From a checkpoint of a small image classifier: arch vit.
Rows from block 7 of a small image classifier, named by matrix and row number. Rows with one number within an expert belong to one neuron, the router's apart. Each number is 500 + 50 x the weight over its row's rms, rounded and kept within 0 to 999. All counts start at 0. Numbers have three digits each.
Before each expert's rows are labels from the 100 images, of 14848, where the router gives the expert most weight on average: "top examples" is what is common among them. Only what is clearly more common there than usual is listed. The data: capsule endoscopy frames (Kvasir-Capsule).
# router: router (model.blocks.7.mlp.router.weight, 8x160), inputs 80-159
# up: expert up (model.blocks.7.mlp.up, 8x320x160), inputs 80-159
# down: expert down (model.blocks.7.mlp.down, 8x160x320, transposed), outputs 80-159

# expert 0
top examples: finding: reduced mucosal view; finding: ileocecal valve
router.0:552474461518549511455514557428401393406445518568465426590464466489527570521443521471522405437545508453479415487503542526643560512512459507464477443505504522454519447560430504425481444457441444486621488507493488459517409541601434493567452491
up.0:489518463448418450486501528563512491520568439424448525466598423499624483506499471542562456513417485460514509469497408517476435437554432604488500500529443556439450504533504562416438411486459466549456401474471613566551578476502538514493496481
down.0:416509468436493581471467540589432416514560552464591508482424441533540446505447469550524501477448428447448515502393472510509453517539511580478527558493459570399464447495526497465462400526604416506519441505518545576582448438503496475537606517
up.1:426558560475551502535605549542528487533490483540440523487422537606474431486523498415470429423482467585545464527508452520527451511575509555430464479534500559461556518519420517465488454491570450504448439470517541514480486505496578457544474459
down.1:430518533522477558462482476563398468615574508456513576507469501517410455561510424604477507447464363551528427497574487532513494570589539497417407489547530598469378440552518514522427568542579501450513492536548541537508427461503490526487518509
up.2:550530514521467497563507484570533517506512578451503512565508433566499435462463543596471497517471473514568483459582477436460510542548495505497568512500487505550568413399480466419394526384436439505418572488488524500479465555486434455495500387
down.2:411476418391511337509419506513471459532533521482530512558444452497431519560463527499509454539435427544526521415500509533523520505457473504465453607514477489467400509435478478477536506433497407444541544428540535526577409554576481507557537403
up.3:542562542498511519530556451448446541479518500472533568497506551524458505466429404438467458515516466382522495480480550505463436496509576567527546482509427506445539455446550611534472536556486454550485524471446480483505552518486546533423460525
down.3:512533496499486535532437539478535511469483595521653439535418446534567525424376537472470576483478575538430510482449545469476474528525461494534506491499496527538541463493473531475492497484486476484444563478408472483563482468534498508481529546
up.4:485420525464474513522595451519508503490571480500416650459565463554551444468613430483554475519508498473476538628444508443446472474472582541582550541584499515456546510452537513534458505516510540540470419531514512518447580492476592487485537512
down.4:515418442578443540542464468487475522530501539448462490532538529475495447480407420473436503559382562594510445435560542501428473548497488527580493592493495536503537491439468527537547509432435550471546514429510470542480445572549484487483503461
up.5:559483554448550511519514452437518501465477443547500574547469515521441567412478505468460548583560457443535614497477551395501443445494519582517515482447471474508483420445560464618460533575568579563481519516501554460519547500471590461516495495
down.5:586457486490465547495480489506512454446440570521599536536446478482551573509434615534517547558550568548411580534538455428544530443466526473518559550383500440493550486475504441525543480567461615465531545524480529372468464530528487466476546548
up.6:554523564535450495596461485587521457549558509467535538553573430560501467499452559551459499540506501544557422482559456445516503530512506511426549521515485559475544399358507541483425553401420388463441569415507508488427489503443460512456488418
down.6:418449376420505370558419516532475450509536552454522493543465427490444490513467504519541478543395420515504531425476531520497532540487471500465491596490470522457427516413479481497522468462481435436496540385553530552606408527565481524547526436
up.7:523470481536348489448557456464419466497579547465495600491476513446546480463530552557467418536507528549481440549502457496296549449453487487580535531470526504461538457539487611491552591533514479556461439572474575498438519473454536537428517520
down.7:506472488491445478436400442464436440527543514447538508440539430449566499515504599559493417533406456535428529446531516504462510536505467505569430527419531479518551467462516602453545552481480532439450454511542500539517343421487512539541538474
up.8:507542444428503553407538451459455498527473487435458614473505569554521529453449503390447441517552484390478500483401549548446499444599591553528518475521478457511469545535462603572488490634478470526500500553460524523518520482519524507489441474
down.8:523569489499501586543385525525545416470495596540671428495470444574508552468380580461481494513505602553436474509428521471427501529492471504500526553524497533526509564550451544515540473507529466536475508493466454493564332425582466486514525508
up.9:525540435457494553460500516427455468554572497420535628383534489509503444464524469466476463435506467472445452565389458490467549432587530560459566502571502496488442514472477558511455509504516404493471531547444478529535504489474535500520457445
down.9:505529475479415477551329528556484435497529593551618413510499482533492521469426581487493523462447518532403503384417498498485493558558469557493448555529506532486491576507462545484525556528495445522453493515459462540574310451578457440540533486
up.10:403528447511488529456446499544521485591414532514425559505528444525486478540560507445502464589526597577454579482496515547540493490565484571448486381444518494494528572569386504420552529539469450511490512540500497489510474527513416467493455507
down.10:468518508502443508466387455517561503470494525550569502533500505556493502493507545473530457514483492592460478489492506489502434522479533464497442513488535491486412587488449451570529530455524491431468592481545493524552253481658440490477545506
up.11:498426456508437457514591481497519499492543502498463556488464536460551425447518434541508486561582533545477541588422522505325491461443492555508537512444509441491549564520490516486492521562551493614418482570547474453437633465436563524466455554
down.11:510540566515466528525411523566355493539467440432465461502517517431520565473431590533475476555485477479523505389551487483555520490472455533570439520498502460475500447450459549550548567522500488482523463593540523494462457428568511533449540502
up.12:510483528512588403602518486461461569465416422553487521460582557486448495457536474587468494423532463516541482503474490443442507501484518487495470583440428541502463418483489558571532566424534531490426469496511418553463593532522611568495515568
down.12:432413462431512466486351544416565549472516444571490534473497592459489502438532510586440491504523479558492469464486522558533451443480466491530482510463492493531577524483451486513582542432563397457435481496491469552456311566576590527491539535
up.13:502574501476496524449531462439485500433518501396465610466522599399577455448473494491470484556563505494417470498468523521402488498531543539558573475504477555498504492544547630481437451604511472597465419559474480513484530460472499514499480498
down.13:539575504532444508529361520501509501447493587573620407492443460493513572451438601491456476481441524579418472456466486507464456569522456558548440532522490519538495538551446562553607540448509499469437495536513464488519287470561494473537566498
up.14:523476460515466445619535504535446511438511560530504503508513475503484524424489535582442631538429518586461545518543455482504482516563478473458519448493611470505590535347411477425485551482480563513445553563409527458409500553482508384520558422
down.14:511454461513452412542433469535531458544498550487546495537444519474472504522493638562532484551426492555433514395545500486519503445476463462476482526397527502487418548387489428525576518489404524405522598493556565496521378531643384458497518447
up.15:476521541396513461457514477528566458471463497463440461522546621473513458506478417468459455504519567510461443551493448520511541525430477534516448568393560611476544505498532491539472470493547532492531433535502490473471569586548466529554570592
down.15:450512606531485462535600424478400464497451359517569489470574531598460448527553420476552446407470454500522436506545457549428444573457584470524477506504478628498449538424538534489520525483455541439498418458531512520500453490520509549525521519
up.16:490463581497480512522501481466587510509444522513481493561490524524487515475546529559498538530501519538504533485561512427583490540555481523497464358410552455549510459482465471493475501519480572474421535509503523436465522571448439415523520443
down.16:474434445486430481518454543544516444466461505591545527576465517535447494499570617504526503534451440562527574439516535516545471412479443487521468510497500451514429540410476391548529495449432462429497613460551528488445345590639461489527508481
up.17:568516553455510500534550465494510512455516483515540532544446526485421596425456464479491517556556424450549588490465598413453451445497523512556570519439471440424529444408512486566453515541511571554473479489548539448470515550479599486454481484
down.17:551451464453527571493505521523468463450404594528629494586479488471495570464426562507521576557468611564386581516512506458585517472521520475493527589416495476503567535474480412465512470556477528464510533475444498402527497533501476470475543572
up.18:523494467498510458511518554558454598528553483477520574432539503454606469423449360502483519502521509504503463522492453556437476540573581498537516553567392525453495567474547561416447509518529432524446461475382506516494513472383533489486469428
down.18:526548507426496500462435528478519479538509582525673415508498431505541612456466608480406557485438521522414596493464524493514479528534449524470443588503518541564519544536489547484576529477476415516441444467495497467556419441559477408540547458

# expert 1
top examples: finding: pylorus
router.1:492462525464518565434506504464447525499500549414508484465502608435449545505620546479472451548426499418515487544556458565453510553547542440473528619521593556483414454547449542518474527591477549553548534504391478574436562451436509582547493521
up.0:420531587548587413533532516497554450542500507537524543566485460590500548480513508441413465480464478428608471470498555505489432549473479430421426491584422542580548582497536534503468456458437465481528495416516486408427426542539495526508565471
down.0:462486476536503493624450545563451413570543481441520450493405473519561490559561510535504477449490497492550427442426566598597540512492452518511447478440452482473477509450500489481499513430556435434553532509546476512493433565535482489447559437
up.1:509516439505545398482487446502489510527514429515630419537492547536510536459503481519569528507499485443520453585453527475497442488505528635530548518563531542488489515499478519542542549497471501472496492429532438500458491492549524448510619443
down.1:479481454575450517633467492544425519599552415430502385511515573570570480519413516480456454499562573433483477572453462557545489599438472564534524538544542575499525480535522529404514557473527516527597519458506515475517421434540478483449543444
up.2:536610490580649545571512569547502432511529470612451424512462497542481452390459503496432505449497520558560547558544494466443502399516519439451434446539492488430511548503517535524508563498473511510493491467497432370457489590547492511524574451
down.2:537509503511558524580499531678427427532435457493458486494503540526502437546485427529563468509485495548497534559476523536499463461466585612541497564412485447423490461449519509495547539445521504482542497497527518466507493549538406580412608485
up.3:485545469482516481642547536525578532468467470561512547405526423563570447432477527533442507480449599514450577503450576492479423553500495487521504553508476437527501494488479439456525485453501518560583453543504458496474536541556556461451585437
down.3:495446550501455535544485553575473467534570398392508467424507464476504410586554476525423523522546545446533530515489480485515432526496516476597565515512497531483502441470548494498483488470484555397462424533505500527516541513328500591501524557
up.4:500451461570490541420499494522531517480503589498537530412444489476491505441542487512451454433410541476509470581504498579529460489451497552418468502473536471479476532542481554551484542553514459467563592530533531434405468458531324522439496489
down.4:497458518554485513644522538514429443589552504329553535460481481462547527544508437548504399465491547521562519544529502582502494582476470556482440426423424498532528473552521641464446577594525474539540462521481473451595540436428455566449465487
up.5:449566565465448482582445541602476520513533475566446545507518418444579391469418542473514508516574492479558545419561602554537534564484387458537489546519502537473501499438523437505579512495538459521510458475555506560471524567493515456454474514
down.5:536429466487475554544456534632478477454470470532435483509530528402523492491504571473493507496467523452473621476573510493580507509475488474546506546432568473492410500521529521510500501556558522548523515551390472529517495595366559508410506545
up.6:394426413498475503466440507486481486442474501463531586439518518519581458443433459580546580483614443517530470514480575520528439451478483510509460496562518428471492547468494447586502506437508469497456540549578441501541516549554509443492561565
down.6:519460495514536482580520545601501479452457537453615498520558434406616578447480605436540532510524502499552436514551492489442478555527439401572486489564461577523495587497512482450471445472509483607462471473493367448504465478472482479441531511
up.7:450530463506510475496461503478485517533531509556576416512494499525504445449436503512436485539524507408435445525460601517468513523493509547414431507550494529573514540462466589472426487445502440400536411483513409466432513555567539447502576456
down.7:481500478537493475581446477549389474441596370396528458461564492540554470547484448492425475473471558418489502489511429552523500608464443567527459498530486523501516528473507497418442583481533548438588508462478515514541440477416512481469575486
up.8:473544496583476452518489570482517526498489426539536518514505479491485574432464534519445454472477517436513439505443569477439577538441527432501514449473530516581494473358526564525439567444576396469479504471508446495435503495498545532558514499
down.8:462558402511473454507510529489498515503518457489476442532578509542437495604567534561483538518482452465496446489490495535691469463508418546487538574555485465499419406412557432459453515471481522515570448440532489571492537508473472514426586464
up.9:440552520518499541547482436502482482531511472568460499508517523469503445516531572487523508561583451486477521427478557545526605576513453465569487506554499527479526509401533477486577473533482467519507454495498548579505383462454517469482479440
down.9:570430459521485521568495456610438477478511495485433478435552560404507436561531528532508484494485514419416622479521473524617525492533542541487459557380587464419442438528497490515491530524562489564575510576451504541532475584376441520460505526
up.10:392605484496433552535450511595556502477604516491470602478459469423560441506489506484516481503608471484438560463525559600554511609525441458474460449510516483441487515514484498507594483544519492511536477542524502508479532528530542461506494521
down.10:527495502473501559502465512542509493474480459492460451481523521399532526487497581506536514521459508506489585495568481530562474488558516479542484579447557491477395457538482526443515555597528471606510486509327410554543534576329541525416477517
up.11:432677588467437490565477538575522508451585495497412489528478423462538399497508478478503470455540431428532452493543554554541500622542497436452452550532582539462542481451491467492457506510542518452516452547494431508472497540454548518508496452
down.11:487451464507494517471450524538468471516525467447477484481553527408528485543521593563486464518423479436501573443561536532594456568553481546491495565482556509421451389469549519501500556542565487554492505503395464589612536582384546530475484511
up.12:456559516508510490455520501425471476553454458586633423544517424549475458453511498476424582483404504313477407497500564515532467520439461541444488515584501499516490511554541510515475476491462551406503475464485529474386470502537522533558575504
down.12:470453468564532484636479503546433512580540466437558491473554530547547420537599528606418465485438530448454488479547521523607456613488485624516434478519468528523439446491478541468451572542457484492613457531421510477488514486518508550514545480
up.13:471533468391405484534564519518476464513467471496530510483485491460478483537545519548423485485519493469396428513485541535543532532492473497470524496401623471496578482450468471511553495484535455448553510597569495577448472463499488535499475370
down.13:454485470511466525530533524486488502502537458410514449481574521502438453551547481529486502546470520461504521497524431531602469543558498559477529481527499490437441322439523594476484539610513501499493448478424475556567621501299527606491477469
up.14:559572533505455449496427491522516550481625501478471499495374508481509466464475459496597508543528484559570515433556487488534547548425455504492423488429508490436547537448528536519544506492493497505530581551460541415465472595484383535410533511
down.14:550417548515503524640404524600417399531506435375486486462531546431535524521512487510513429464492542465547525428571470552538524556538564508567449497451458487497444492541527491456509616497568481514534426518371461516527490577424502543424509481
up.15:574505496498443446557628572437475461475486450545533484530542577445514529482504449563425494515387571498515469492394447513543465497469478468459564498537426487485547491433529520457492508499444482512473453477489522578467582449456536540501497519
down.15:515470510456507473581613530422555536510478455500562462517593547497284494583572471486510449486480535573485449493478460549555432476522429549524559431494409553542494354457515455478480521446442529531476370508504420513474664511457537493553532513
up.16:524516447516546479520500516476578502532527553535548500484385399429478581509460505545457521491484614566505570533438469533519520496492520468501431454508440558563579619519550503454552421468558529488370480458466467450556487505563436406512499483
down.16:505450424492477512576529521484499397491477582447513498452532417410551619577511579544501454450525612605497544494516482475542552477585482430458416469423482383493486563571503476472553472492537537520493501528572410460610546488536342445500524474
up.17:486468546557436456452441427452431553543489441455620419581553449508485436520499535549566513566551510415477460419546463470467559457472446562519514495519543456572469474555549395432474524483466515448489425504561486538560497528472532454485489493
down.17:510441550517466499590456474563413511545505468428476442512563489601478422539459482536404532508529589482428488476522417468517483597501504561575509437525545512550463439536529467431427580502464639525572393504428500479583501540437496548443548545
up.18:462427410538580491523430483494538491551450469536489564373519480452578518516493575627484481496542431495489504433489547470453490526582517490560497536527519502494527510518531508552477489458582425544418488514528442517451439416507493500514463423
down.18:527512429454485552498577543523458456497540479539504440511554583483528495497560522465465463504451475554436474541577508475559436569477561480514491522486589551447503416476548482488508466515480505635470509538485451516445576513353444556524418381

# expert 2
top examples: finding: blood fresh
router.2:552506495455479439519449529506462603464555528461459566446480458553577484526468408503598524502469449471545568570494481467535423559482526515500443442431448524476417500560499368492557474449508493566464511458490492508586532539558458601446524511
up.0:533478465521551505512497487562522435442517440484428480473505453537486435498495525526502463429321528470485463547496454464470532464560474496402407489460649504410475523494465512451446554455547525515464497566527481454423473534507486496545602533
down.0:512461423510553574456534519500480506494490636513536422540503530553487462421483504556522471528526522627489519541578392490507536445508527614403443463470590501504481488489451489522521457551548504495470548556458426435493527502554425481488449482
up.1:506481445514538529376609517464557483459503509576487478545470585555512465405434519517506430472454491504495542611531505461448485458561488489527481425434522518553518590492505539516422465600508513549491488517536493476437532526534534488536569577
down.1:560496506557523525484502478526430473502529560479471514536490536514437499477464500545578465471469493628488506530578447556495569394480507580409481514448493551483429497528512528507528544469517492541489580526503502446455498542546413548368484538
up.2:465465508545486515460507537514476390448494444417533451541487495545534468520616563508471486369470506482438463573568543466608534532472481394463431484558559435438496500471436457486553571584522431468611546522582502473477470476514504475487488534
down.2:487589438500438501368512475478528539431471536466445502568457463430529584446572564439534416515481463563413504511591561478495481551618476453502433581493564462487534461402449495489569514506424445529498573560510459473489441534498584447505446468
up.3:499596517533352436465421484459468510501556403504515523518558501540525559541427556459514462500522566501573440472548488536429564601455547515551546443542455542435485441416559548485540449476452506498497529465511471574491472399531559535484518501
down.3:445503462485452455396425423456455478503583420401436476452517479500458454671507470520557476516577471431499446424552481511511620569521585481560491557500503493483469404459524501470441533511480516479467424469538518581540434450482519511457420487
up.4:528534601496430416472473510449450592465550426541489504582548499595547554494414521513486430532491490488551564486577481564518540547510525482519551460511469557472421502442485507525509592570443521520583554409382544510467482446433595533428511525
down.4:469494500443440414433431446451518546515552456438485475484597459480548529572499470493553428561539465453520496422577510519537543554544535453545507556456492508428402503481512517523536520581581510554519456500474524573508439444511532485467431475
up.5:447493496455378473538445511496508555482437532506489504488488458504551442508470459587512441580556543460477571445514541523539471550494453588556516507481528373513507446479515552598466458587517546411507478505428584570568529506419538517565522426
down.5:457487418489461432415427512541426539469546486461492444463567496490527423582496508552576506603594511418452532447537511574503524543449509487530451538509566443483462450398522419479490542491532491434525470538453486558558472468538494620528434525
up.6:475598524504481493512540516447604497480529550532521547550525481463489495488560507500467473443483443469525363526507560544480403539440453405457449498600468532453497476457573519524425449427437492521527490524566444521452474558432516554535544473
down.6:508516484426574375569560548473586526473564483473538530619560465466453511533498428521473552494575499558556442536535562520539429555497425512505518519549375494494480525492558508495420459445535589535543440380469517449492549514488521524465535535
up.7:451520586502454409515470515472512621497507402536532452610552562627540524535412523478508451547509507418557544489598486536499557564468512454561604436524464556469413450439504493506534535539437519530500549374419548492506479459435595528448515562
down.7:467462469426454414432413485432530511539569432415439529470561448464576530556519494493590425537556513431537500412556483548533506576551529440549516567485483538420427492465551523534511498545572465564507431453441500576507455448473505513448393487
up.8:498503475588546513531497439588479372609485551518422427476455444415507429508596504512443476492522472538462511509506459475592485495563545528453392581499562483530533556497537483481543495405507468426500465648550431449478491488524397475550534422
down.8:520453463530437623473550476480522493415432605555511485520544507549414479501518551541456585494475499639415524521550496386542554412557499504430482470495506479520524471522490405477471516509375515529489569545511538434552521536506447455531446557
up.9:532606556464489363495537496423529463507505522508556513608532480428477444455524542395375563450447423469481486504469456477507445518532493434443484529607462452533444489521540522552455451378443488531477455497496482471471524539523470542576578552
down.9:573515538543587451630534551469519570509581526499457460577525418409378498523513422526461576575455558468547491519538473512565509495443521511472562431523413509536531510529523474440425488458524568465429437404451510495556562465470455502450481537
up.10:463475544434492470469566556506458550485546513466482447494422559474548498486466419413572499499543547341483547520418539478543539500476521546518569481513551460443486486431530557537496468600593437494521414547505501530460602525428509473466502534
down.10:487494407509455429503496544523515514455548534465458454522485430470535517564444483545618549545605565427489564506499566585508531550467510440542418511425504495493433475388474521442530518462571450480495505415536477483554514436558455514431444504
up.11:574498513421467523532476592497483422554528501540505421421435381485436478535490491513470556502477509526545502484518446447406518568389456496556511511484531539541501481541566586506495497491570538535504507415485631478467497478451554562509443529
down.11:471455579591569543525478575527543556535460528521513431598525465410535570465532545558558506630535489547530558523555516574581544444502481538507550509519522525498501459481479506535514553484585569482505597519388422422505523514508390488421514546
up.12:510495481588514524518499446567546443493495531531451433486497437543475452498455549513479443441343451486446463621508445488489534427566532508403398530476547486431507582533456514472480519460531535505473555638527423510445461511495485514576533474
down.12:550462463506504616466515473472498455472483661532541462537504522559467450462479556525515488511486525643453533551540344463504556436492516566420462474484547505563557499529467449467489423505509558479441551559475455450497526519528392422552443513
up.13:510592546571442444454520444488457412528539419527525474548457440524500498473444494390489394516536537473532510537488575485443560592410474488426452460548538468483452448370554524403525529531441479525508563498560478507490475438473540492517497482
down.13:421500437510420362451510442449564504509609434491477546481606420500488555642544495482562491510553454421540452435497482534566527512532510460522498567546486562464426473475551520468466540511506476552494397472496572615527450441444561533501423419
up.14:516551560484473442484497504448475552481567390517457478599544519594499566447460497524501456526445501480560544502609484576541504507569489437502544469555416567447434508396468522495519583556395500532535499370415547447467522494419593523495516529
down.14:453511504410468438435444442498519497494539468437472530490596459488557544541500497477558387543574529434537507448528562530502538530520559411539520512420476576392456530409551553569519528514564466554508493497466495540500458434472487483470424454
up.15:492395509505497506556513556509483409537524559463633519517529492449544608473552472473494502493541475541589445508477539469484496544405477495587564549534438527596554503560446588461455548551613458532545543425488511507459509462424532413518433375
down.15:523470557540541456534472581493501541571529410500529492592513443420563572487496507462518456628540459460570480459561578537586507516495446525497519535563543599556549539415492537469501503452541530473513591450414442434452456493502500473497512514
up.16:563547375548493496500512467539516481563521471490483492462513394484550445545479482552509491462373423393552465461486479575476580506541458499351436491447579431470521518501552509429510455478594545482440485532528451497517508515513512529584506492
down.16:485436442467573545440468591447529487437501575490570432566517533497524450479468567568520474541559534632509552533521447500521427433467517597471460466492544503486568509448497390461474453463542521471444509543476390453551476540559397506523527523
up.17:532543564609504499377524424430416473581576531469580427479482536534558419409453526439520487480492424486558432515520523465478530504456524573430517414548562527540546508503523554500450476523524479431541478488539503507466506423430516419524498553
down.17:522489592518590534482556466515523514444495471551442569517527521507449556561571466562509434457538583582553452466469476568562550439550572453520477414494429569504430586507570478576555532496449538528428437492482522445500455453502429532445482530
up.18:521517505554531437577489448606502368564482527552473430559510419425526451466536481501513518484434520509458491556514506491526520477499545481517410562513517491484582577474555547461531507460530514455577483575577486385484437476577448463469512409
down.18:515450431524404596492555446437534483438423619497516568538530525563405573498481512565487548530499509569439449513468531461490582385562488504443477451512493407493564465502447470497462554523381504528487579519570483485497510529502493451565474481

# expert 4
top examples: finding: pylorus
router.4:547516526526541414512531489596553459528437471462588489437497493468479510541480497454547509511413597521440515535444525574411479445425465500500526509468520516504593467511489420448510520467536520459419516573493501431429479553510465434537557537
up.0:490526442574492462423554524467558523481502516536479501517527440501552498433423594491510457592512449452594565509540453469538472458428358517502542496594553444502547509395591496421441498460480501496515516450546518443529507499488497448486538537
down.0:572492444525554587420475587470610470440569480563437460485522508471489574543515511433547438510557536552574496514550460553519544473477467444577522407517510482523502519499456488458548424485454497480531530491545480482569474531544443490391509530
up.1:480468505530506606509493506500521497502400421533585420460526449461543561478483517526483555400476547424539590513419522491563453451571506602494504498558522367424482547470524494517481566539472547463458543527460440511460522481531519459448575496
down.1:605575503453538448439418448553495417621493409438511445461512462556554519586429540520586511524488499529573520504520463467458508459480504650418542595455520472377438475533516514549509532429546489557527536549460551560458517443444462544456563492
up.2:373518467432532566558492564503460582464508461528492510430540523539558419463593467587476469399473435439401489503491536525491442643532478507490477468500434475475472557563451493566459436488548463549573439475510535514501433496546646498532500448
down.2:447467513517536429544557538475463589491529425546514534507583590547466543518493349517533491532400403475552394538520599503569391565448513469585480502514428455450517511459445542487395497370524453473547575519576489463461499552506597496422556540
up.3:494553570512489498625473486534486421457634435508520434485503421526613514457482523459475549408578403519527475504467454509552533616500496496491500553584565515501519534448524542512597534520543460524540505539536546527461416465434502408462562446
down.3:555481508530577480547531520377557433486465501515504453523527384471521626536484536510526483521461517474517500468492494582577568470605381463439510525492516447492508525521514622438465505564515479496472438443445510485563519461504474377531505470
up.4:440484505552464482495568489537513541514564447443472403521527577521446489467563456528508466530490553516488493445489472519487500472533491472493526492444558546434550536494555538499460396566401503525496377531406527469460553491426518472557448478
down.4:528552554590514433476582514482501572617545404544461493544623530501376438560577417576464473581419444483537471445550561534546438510496483512500496441488523548479535417480558516442446478457413497480506573469544560475467499505478493495548458536
up.5:528533547512489478412498474545519567492502547518484554469498422496592402467482513502479521545512457421458541572532496454528427520499543589447462527514582453512454526511452550562436535469529550556485549532497476577570505477505496469460543596
down.5:535529473387465513405453508462523509453493537574491448455490494496514600595428616517604550510446494537488577511492509495432476463491454522497511608424562428420495484541428425541540511533528496587584517522597556528515508596544484525534535495
up.6:482413420558544559548503465426461531436439508529516436487547460499526480472498560497571522523490561441470498584454487461484526460534546544446547481523531430493461555531452412506593553435506473457500441486461435570483539499504677508494525467
down.6:537429468486520503477474438550484565537496428539437490444537524516530483485528570531609524489502537467528501545467532479528579370524600532487606478463547461425397477482489458515482516542512494423553479572505527529428461494450532496429549442
up.7:442440411537456558508456519520392557379548529399367541415479607558544471488398451544448518497506599515561448512449535433483602414550497501543534535495462471493426511479507525542514535455542410491506473521530547510509516495501515550458474540
down.7:460507483399519572372536522418497524422530502476437492488540553580414569547539455553545497476478465572480511548523468498607500440637589490530527497413465462465555522500432477502497534530538514531515494525524456429559540502488462402523549477
up.8:513519466555524577513441511598471457497490470547592432434530417449523497481461552573448607464493533533548508515398477401489508454418421589514458600600551454507491444460518527527435584535496528463529545522491475542443507496501438510469493451
down.8:618552526546491433498411522524491483548539463510556379508517502579565517601395559556457490468511489562555505549480461465532495442579477535443510556520492488457482480510451535501505569404524439485457578515447465553545551504537393396469507424
up.9:546495460518470492414418489472441568516595548487480499451447465526508487554556536549561419555481477451473534593532498489490519547466562522408401569449512458432473500566459489498545614543497535551460586562588433527505455427453452530425547468
down.9:484481501413484460521524546442551524466569547507467414507598505422441529555489515536481601566469488503451572596556525480497450505548410495481576514455537475521589524535450438458488521553530480520551402452540525494483568565442494445556524450
up.10:491506496439561534498436607530547501441498547570489505473505554473550535420497596548481478533614433504520502522445458491617463582553468454547421502499529440533515582476475457496557521546571484549554494512518413506562443485583520455453507356
down.10:391518579509495492490588548461523510471596461522571493512505526454545449468547498450488457489519499474558430524554569590548438642424486383571422508482503455457542559411575501551517496422541481460522518509623478484412486536482534466530516473
up.11:433517530463577466499593480475517483514511470451509388477446570512430569525561410464451525459496488554483482454450419462466493455580520505500491539489535540426473491532508460513442441576578531501413439504403551537546564524425508465619460452
down.11:501535545564518486509548477502475551626508438524562530497550526563389446601516417587454526541424493508534480430541558547538471549424509512497473446518517568515533432449574525471505563408454436407430599511514542446486477459486429510592487525
up.12:492492445397472576455541446540510546488457422535532494406513428528566475471488503588518614485505533415533575523448522493520405452571445602451467515541493395445485567486495416550484505481569490508483482500515492622499518501586521457480515504
down.12:606590494459552568450455476555469436585473493601514504481545427563593497547430561553603478464490503526511546497486468554538436463544490539479478530473498493373485531485517399508491495520517537550491497539540546557464441543509531500469559506
up.13:530443429457482457468586478361532506453515459429472454491527520476493570487584476473551409568501519463502559522445567580553475424459507517449519509477445549409489493526591571565538461571436428440528407494524497435523496416553462486486414552
down.13:515515460489559494501482503474485496441564405416327452435644592482436545692549512527503494542439497479485524504596459512521539510515449529506570523460564415418507431509496496426471512512502485476499500585549520560573493512432499509514512404
up.14:397507491501500460435499551552604544476601454607507542478422533568560516404519526504451517530556483423524537543487518464594451583546531505511421424452519487530506602459474445474449406422586443453527514549426477560549447547543552429561524526
down.14:497525504543455491509475487439487479417527473554587465540549462379569575507505512474512480462438536507530440477458580537549508563484433431558399515487472455429513534451544517548570540426538457493485508506560454480509445498517444463411586425
up.15:499486484518594489456469595495537523470515533530417523487453460491486458371513548499436533432598469501551601535491501443608540532485465514540430460523537547533501613438501514478481484544517527499531449515490475487581471489488543537501517496
down.15:475471464555545517450582510431562518424573460597454425501450399480547502464560559529497439419530521467532529649512574510583488496520555414461420449474593455472453577474459463483527455524509491454516500519623468474540490497522490448451538494
up.16:501497478459513522533510506533568505519451466514507447420491365441546473462541562529451507538521479453565621605444515372582432440460385583489512495476551375568499505529537509522473539504414593474590532492523481531519556501599513494524492559
down.16:540529494476559496447428455525476564548551383526480420510520501527483569639514529454619464498491541481500515458510544587558485502490428493569451552565480485452502501522540512440574466458484529486510587519557528565533412511516454486393568507
up.17:474562485502509432582462500572460544492529411478499467492502517468562439493448481637561662542458505502540573546476507506511465496433425554478531558483489444377508496427489518511534616481503533439540563517586559528429545470506514497440472460
down.17:524571532506602466519527540508541551531523465623479437555602483546549523510527526593507463518478490527521545520479498531627404412545484542476484528504527484420407540436472469482496532431440446494489562534520503526448507475576456433417541455
up.18:455421469501414474427420406411461522518539464472527482546496485512531529535547546472552510505571482437410509452550561518548563584483583449550425495539460461408444505462523391522609500478566421473526449436514468545515381491530512467468563566
down.18:506439527413444387531502471506539450467580466489507487448608481503495510561481471474438592472555495527477472429598454435524622528504536506497575501492516548570602456517457536410470482543559471452526449487481543485515525543452473441487447453